From a checkpoint of a small contrastive audio-text model: text encoder norm layernorm.
Rows from block 3 of the audio encoder of a small contrastive audio-text model, named by matrix and row number. Rows with one number belong to one neuron. Each number is 50 + 15 x the weight over its row's rms, rounded and kept within 0 to 99. All counts start at 0.
After each neuron's rows are labels from the 100 clips, of 14848, where the neuron reaches its highest value: "peak on" is the class under the peak. Only what is clearly more common there than usual is listed. The data: synthesized solo parts of chorales (CocoChorales). In brackets: how many of the 100.
# fc1: MLP up (encoder.blocks.3.mlp.fc1.weight, 288x96), inputs 0-95
# fc2: MLP down (encoder.blocks.3.mlp.fc2.weight, 96x288, transposed), outputs 0-95

fc1.66:81 32 53 81 53 43 57 37 75 45 65 33 49 18 71 44 57 37 23 26 67 51 38 36 59 54 55 53 47 66 49 37 57 34 36 49 70 60 55 39 28 39 27 42 52 54 42 38 61 24 41 66 40 53 44 48 43 29 61 59 35 54 44 80 45 45 63 34 45 46 67 53 42 64 52 53 36 29 61 50 85 74 58 47 54 73 68 36 60 78 34 76 53 29 61 78
fc2.66:44 52 62 29 38 61 58 33 47 50 18 37 29 39 58 76 27 49 70 67 67 38 59 29 56 74 51 61 67 48 33 58 61 47 52 55 37 81 51 61 76 37 52 68 47 45 80 49 32 72 46 51 37 61 22 48 37 46 69 53 22 54 39 58 57 47 60 24 61 59 19 58 37 25 81 24 39 68 48 34 53 58 30 53 56 65 33 57 62 45 35 42 46 44 73 46
peak on: B4 (33); D5 (31)

fc1.189:68 36 36 42 39 42 34 59 54 70 57 46 24 32 61 44 22 75 46 30 42 48 30 42 49 57 69 63 61 59 54 85 58 35 52 80 46 49 47 25 51 47 49 22 49 35 46 42 33 37 66 49 75 69 85 66 34 62 70 40 37 27 62 45 51 49 44 57 64 46 54 47 72 30 45 66 53 74 52 76 47 57 08 59 73 49 57 58 55 42 37 42 71 53 66 62
fc2.189:60 47 34 44 44 62 36 69 58 56 43 55 41 61 77 58 54 21 27 41 79 31 59 44 47 52 58 71 47 40 44 66 45 46 55 31 45 52 58 57 50 76 33 67 58 45 67 53 36 49 47 58 65 44 40 24 53 65 21 21 50 46 84 96 18 60 49 45 30 45 28 39 60 48 60 58 34 41 33 45 31 68 78 46 51 40 35 35 37 43 66 39 34 35 49 25
peak on: D#5 (78)

fc1.70:72 25 49 73 43 30 62 55 75 63 29 53 54 38 49 13 30 59 10 30 79 36 55 55 40 53 28 54 58 72 47 40 51 21 66 55 20 27 56 27 15 31 58 44 53 68 43 33 40 45 80 53 57 77 64 44 51 59 65 61 49 71 56 53 45 68 63 41 42 59 50 61 55 59 65 47 45 47 42 47 53 56 43 59 60 54 27 56 61 65 35 49 62 45 34 60
fc2.70:62 64 87 29 84 59 38 52 55 23 25 40 53 24 45 48 14 34 53 36 54 45 43 24 65 46 70 60 61 34 16 53 60 57 53 35 65 60 65 62 57 41 54 56 49 64 67 52 61 46 47 55 61 52 17 55 45 57 63 69 38 29 52 69 40 30 58 48 45 58 09 41 48 48 61 42 60 71 54 54 55 42 36 77 50 48 24 55 56 40 79 39 45 50 68 53
peak on: F#5 (41); D#5 (31)

fc1.164:63 64 49 70 38 39 52 70 58 34 50 52 33 47 60 50 60 52 48 54 62 64 45 42 39 28 39 28 55 34 71 69 34 43 52 65 35 37 46 57 53 59 65 67 51 32 33 47 44 44 19 67 56 61 50 53 60 17 51 49 51 61 25 71 54 46 59 76 61 32 23 18 47 61 68 72 25 57 29 76 53 74 30 76 54 57 51 57 58 49 20 61 65 48 65 12
fc2.164:22 54 57 50 70 20 50 34 40 68 22 55 65 38 68 57 67 35 64 49 57 32 33 42 38 45 64 28 37 71 32 30 46 39 29 35 51 63 51 35 47 73 29 51 55 52 51 42 73 80 54 61 41 38 58 39 47 37 77 33 75 49 54 76 68 40 55 48 63 35 45 36 38 26 47 40 22 79 41 48 62 71 81 53 34 58 66 51 46 30 63 48 59 67 38 57
peak on: B4 (66)

fc1.37:57 56 61 48 62 45 50 56 37 77 62 84 00 48 50 42 58 30 62 51 59 44 43 40 46 61 45 61 49 55 42 59 51 55 56 56 55 43 41 42 54 71 64 35 46 45 56 28 60 27 58 40 35 35 45 50 78 34 65 53 38 48 49 26 52 32 57 50 54 27 70 58 50 57 45 41 51 37 73 45 48 66 45 58 37 53 37 65 55 49 53 61 33 51 67 56
fc2.37:43 29 37 68 28 73 52 53 41 37 45 54 45 55 51 33 56 21 31 64 31 72 44 66 39 22 76 78 63 36 34 62 50 54 67 50 56 61 43 39 62 70 45 87 22 52 54 51 35 74 63 63 56 61 53 32 68 36 37 32 47 52 39 84 62 51 30 65 14 62 66 38 28 72 28 47 41 40 60 41 40 47 50 35 44 55 67 38 43 55 32 59 51 37 61 46
peak on: F5 (29); G4 (28)

fc1.7:47 69 59 36 50 63 64 80 56 49 50 63 27 54 60 59 41 30 60 41 41 64 37 62 68 26 57 44 63 48 56 48 42 60 25 33 38 40 74 71 52 77 78 55 50 26 55 64 41 55 25 32 69 52 56 55 52 44 50 60 60 39 27 53 60 74 80 42 71 05 27 23 66 48 64 46 59 60 56 86 65 41 42 44 51 37 68 30 39 59 42 56 55 45 42 36
fc2.7:48 46 39 45 35 66 37 68 51 17 48 47 58 39 38 49 21 34 38 43 46 40 54 55 41 50 58 53 33 79 32 72 46 56 61 52 50 34 38 66 31 80 55 33 46 53 65 38 64 55 43 52 48 62 51 61 68 47 61 50 22 75 64 39 67 80 63 68 64 48 59 59 45 39 68 37 50 45 55 42 72 59 79 53 67 39 45 20 37 64 05 55 44 08 56 37
peak on: A#4 (30); B4 (25)

fc1.75:59 53 59 48 52 59 36 62 49 69 40 28 40 53 28 47 54 47 54 59 40 51 45 57 64 39 55 36 65 56 65 50 45 62 66 78 40 43 50 52 56 56 38 64 47 26 34 38 08 47 49 28 62 38 57 85 53 41 31 47 68 19 46 43 38 53 66 68 48 20 39 35 79 56 66 44 34 91 47 61 66 52 38 37 73 38 45 50 45 67 68 86 83 38 50 52
fc2.75:43 31 37 54 29 27 53 87 70 40 49 64 38 38 66 45 46 20 30 39 55 68 39 48 34 25 42 39 47 38 40 46 42 52 29 44 55 45 56 49 51 58 71 38 63 38 32 56 74 59 35 49 89 54 75 61 43 35 55 20 41 46 44 63 48 58 54 88 61 69 47 34 61 42 81 45 56 34 41 55 54 58 53 36 38 23 52 48 75 67 16 55 38 42 66 58
peak on: A#4 (34)

fc1.90:66 33 53 48 26 45 60 72 51 50 62 34 63 49 57 38 00 63 52 35 69 64 63 43 41 53 65 50 50 46 59 71 45 17 42 37 46 35 48 36 36 46 65 27 35 41 32 63 46 41 72 38 88 76 58 51 41 46 33 43 29 36 66 60 61 39 49 63 39 63 55 37 37 42 65 60 49 23 68 72 31 31 17 58 62 48 44 66 43 51 65 46 64 48 45 74
fc2.90:87 67 72 38 67 49 37 38 50 41 32 38 55 44 43 35 33 30 47 51 47 17 46 40 72 53 59 48 36 44 51 68 50 54 62 23 44 70 66 79 51 48 38 54 50 53 74 62 61 40 51 62 73 37 29 35 47 52 40 66 44 50 50 86 50 38 44 35 40 30 36 55 75 68 42 54 60 54 55 57 23 42 44 76 58 43 34 53 35 37 94 31 52 24 32 48
peak on: F#5 (54); G#4 (33)

fc1.107:56 55 46 65 47 37 64 58 74 24 65 58 50 60 49 54 49 47 40 50 64 79 58 50 49 30 55 47 67 39 60 65 44 31 57 55 33 38 47 47 35 79 74 60 49 25 47 50 47 55 23 83 41 46 35 68 71 28 47 58 55 57 24 64 68 40 67 62 66 33 18 19 52 57 75 60 42 72 37 74 44 58 48 51 44 51 38 39 62 29 21 43 44 53 72 16
fc2.107:40 51 54 49 61 38 52 19 38 52 37 25 57 53 54 58 50 38 65 59 60 25 34 46 45 86 62 47 28 64 76 41 49 45 47 52 45 73 59 47 64 80 21 47 44 62 55 44 68 59 44 82 62 28 56 19 27 38 67 24 85 35 44 62 85 50 60 41 71 34 60 48 54 30 53 52 44 75 43 41 41 66 75 47 47 52 56 60 24 51 58 38 37 43 43 46
peak on: B4 (48); C4 (28)

fc1.220:51 54 72 70 43 33 79 45 56 35 49 62 30 40 49 31 83 45 45 48 59 54 35 46 61 38 40 44 67 71 55 34 40 25 23 53 45 42 61 38 33 51 53 59 60 36 39 57 30 73 52 75 62 50 40 62 49 49 51 64 62 38 36 79 78 70 63 41 52 40 45 44 70 47 44 57 24 38 35 46 94 61 60 23 37 49 62 26 45 68 40 74 69 25 48 65
fc2.220:45 36 63 77 61 68 32 67 48 41 61 47 32 46 45 42 22 20 52 46 40 67 70 40 66 36 50 51 71 23 48 57 52 60 48 71 70 51 40 44 61 36 70 55 36 51 66 52 39 59 25 49 70 60 61 69 45 30 48 68 77 48 38 70 51 71 83 56 29 70 33 47 26 51 53 59 73 41 58 37 47 40 33 73 38 54 25 66 63 48 35 13 47 33 56 43
peak on: A#4 (36)

fc1.111:22 35 69 63 31 21 51 38 56 36 76 52 53 24 49 29 46 64 49 65 57 47 46 38 56 43 44 29 42 46 46 41 43 60 43 50 44 68 58 99 44 43 47 34 75 52 62 53 54 37 37 69 37 92 35 43 44 59 34 62 16 31 63 74 44 67 39 51 45 33 41 46 60 66 53 47 29 38 40 67 54 38 35 48 50 64 41 61 12 61 42 32 43 65 42 65
fc2.111:53 45 52 42 67 31 53 50 47 48 54 67 93 30 79 53 54 47 49 35 34 67 42 30 41 44 18 27 43 35 54 39 56 57 45 47 43 45 52 57 57 29 33 33 58 53 30 28 60 42 56 12 58 28 50 45 51 56 34 47 78 46 67 15 44 55 65 77 34 31 48 30 70 57 35 83 43 52 60 71 36 44 63 73 71 44 53 50 52 51 80 43 52 51 38 62
peak on: F#5 (57)

fc1.0:66 34 61 35 57 46 26 99 47 72 33 45 78 54 37 53 54 47 47 66 60 36 43 47 38 56 39 50 46 41 48 36 40 60 69 41 37 38 43 61 54 50 62 75 68 31 56 45 55 53 57 28 54 67 62 43 51 53 25 71 53 31 47 39 31 38 60 23 51 39 36 52 90 42 49 43 77 87 71 60 46 76 48 55 53 60 92 48 52 51 61 49 36 43 42 46
fc2.0:47 12 55 90 55 61 46 61 48 38 46 62 30 50 61 39 42 29 50 57 22 66 45 70 61 50 44 42 63 10 37 75 42 55 52 53 40 32 61 65 68 61 57 24 38 38 47 46 49 74 61 62 41 65 62 41 70 30 41 65 55 45 57 46 34 37 32 57 20 68 74 31 32 64 56 72 69 48 57 21 69 55 45 59 39 43 43 61 66 36 36 37 46 42 74 51
peak on: F5 (39); G#4 (29)

fc1.176:53 50 67 54 47 43 70 62 50 28 21 51 58 46 56 51 53 37 50 52 46 62 43 68 52 23 51 23 57 64 44 39 37 41 23 53 42 41 55 48 35 66 59 80 58 46 42 52 37 53 48 72 74 28 57 34 46 31 67 43 67 62 30 43 65 62 74 37 62 30 50 50 56 45 65 48 48 69 19 76 67 50 62 44 36 26 47 31 50 54 05 45 93 46 72 37
fc2.176:38 34 55 35 48 70 57 35 40 32 68 58 46 28 48 59 28 34 81 66 53 59 39 48 56 46 38 62 60 37 76 48 73 32 55 65 56 68 48 69 71 23 49 51 51 49 52 58 48 63 62 67 45 58 52 32 54 40 29 43 73 37 29 61 87 44 54 40 45 68 38 66 50 47 61 46 86 52 77 46 28 49 20 69 72 72 48 29 73 46 25 52 28 46 63 43
peak on: F5 (33)

fc1.41:61 59 65 35 69 56 59 68 42 74 50 94 00 45 46 59 46 54 55 43 33 45 41 48 51 46 51 52 59 46 41 70 46 62 54 52 56 60 33 48 48 76 61 32 48 23 54 50 71 55 66 38 27 35 60 39 68 46 52 51 31 22 56 25 55 32 56 43 59 17 56 54 54 47 57 56 63 56 69 63 40 63 21 63 53 43 68 58 65 30 50 21 40 45 66 44
fc2.41:39 48 44 69 32 58 39 56 53 56 30 29 51 66 56 40 45 24 42 58 43 34 36 71 39 61 75 72 48 49 32 68 42 55 44 38 50 65 45 59 57 77 44 91 25 50 58 55 37 82 67 75 68 64 49 24 42 35 55 43 48 54 47 78 59 41 46 43 35 56 47 28 32 47 45 18 24 64 51 24 49 50 56 28 60 39 35 39 27 70 20 51 50 51 69 51
peak on: F5 (35)

fc1.269:60 68 54 69 47 56 65 53 42 40 61 88 13 56 63 34 78 15 47 52 62 39 34 56 28 47 24 55 51 42 62 72 38 45 49 50 49 23 60 76 55 56 59 44 50 60 56 45 62 30 37 57 41 38 17 45 78 34 35 68 27 58 24 49 54 75 49 54 65 28 54 47 66 45 38 51 44 33 57 45 51 61 76 53 16 64 53 55 59 69 48 63 42 36 59 34
fc2.269:24 49 19 55 20 63 79 47 50 07 46 56 33 56 49 48 27 59 38 82 00 59 62 61 39 16 66 60 67 48 55 57 38 49 51 77 55 46 49 40 58 50 60 71 28 62 69 40 52 65 56 57 42 39 41 67 61 67 33 65 21 56 38 46 74 61 29 64 41 48 39 62 48 63 45 43 31 58 54 60 54 42 42 48 50 46 36 54 53 38 42 66 32 51 54 43
peak on: F5 (25)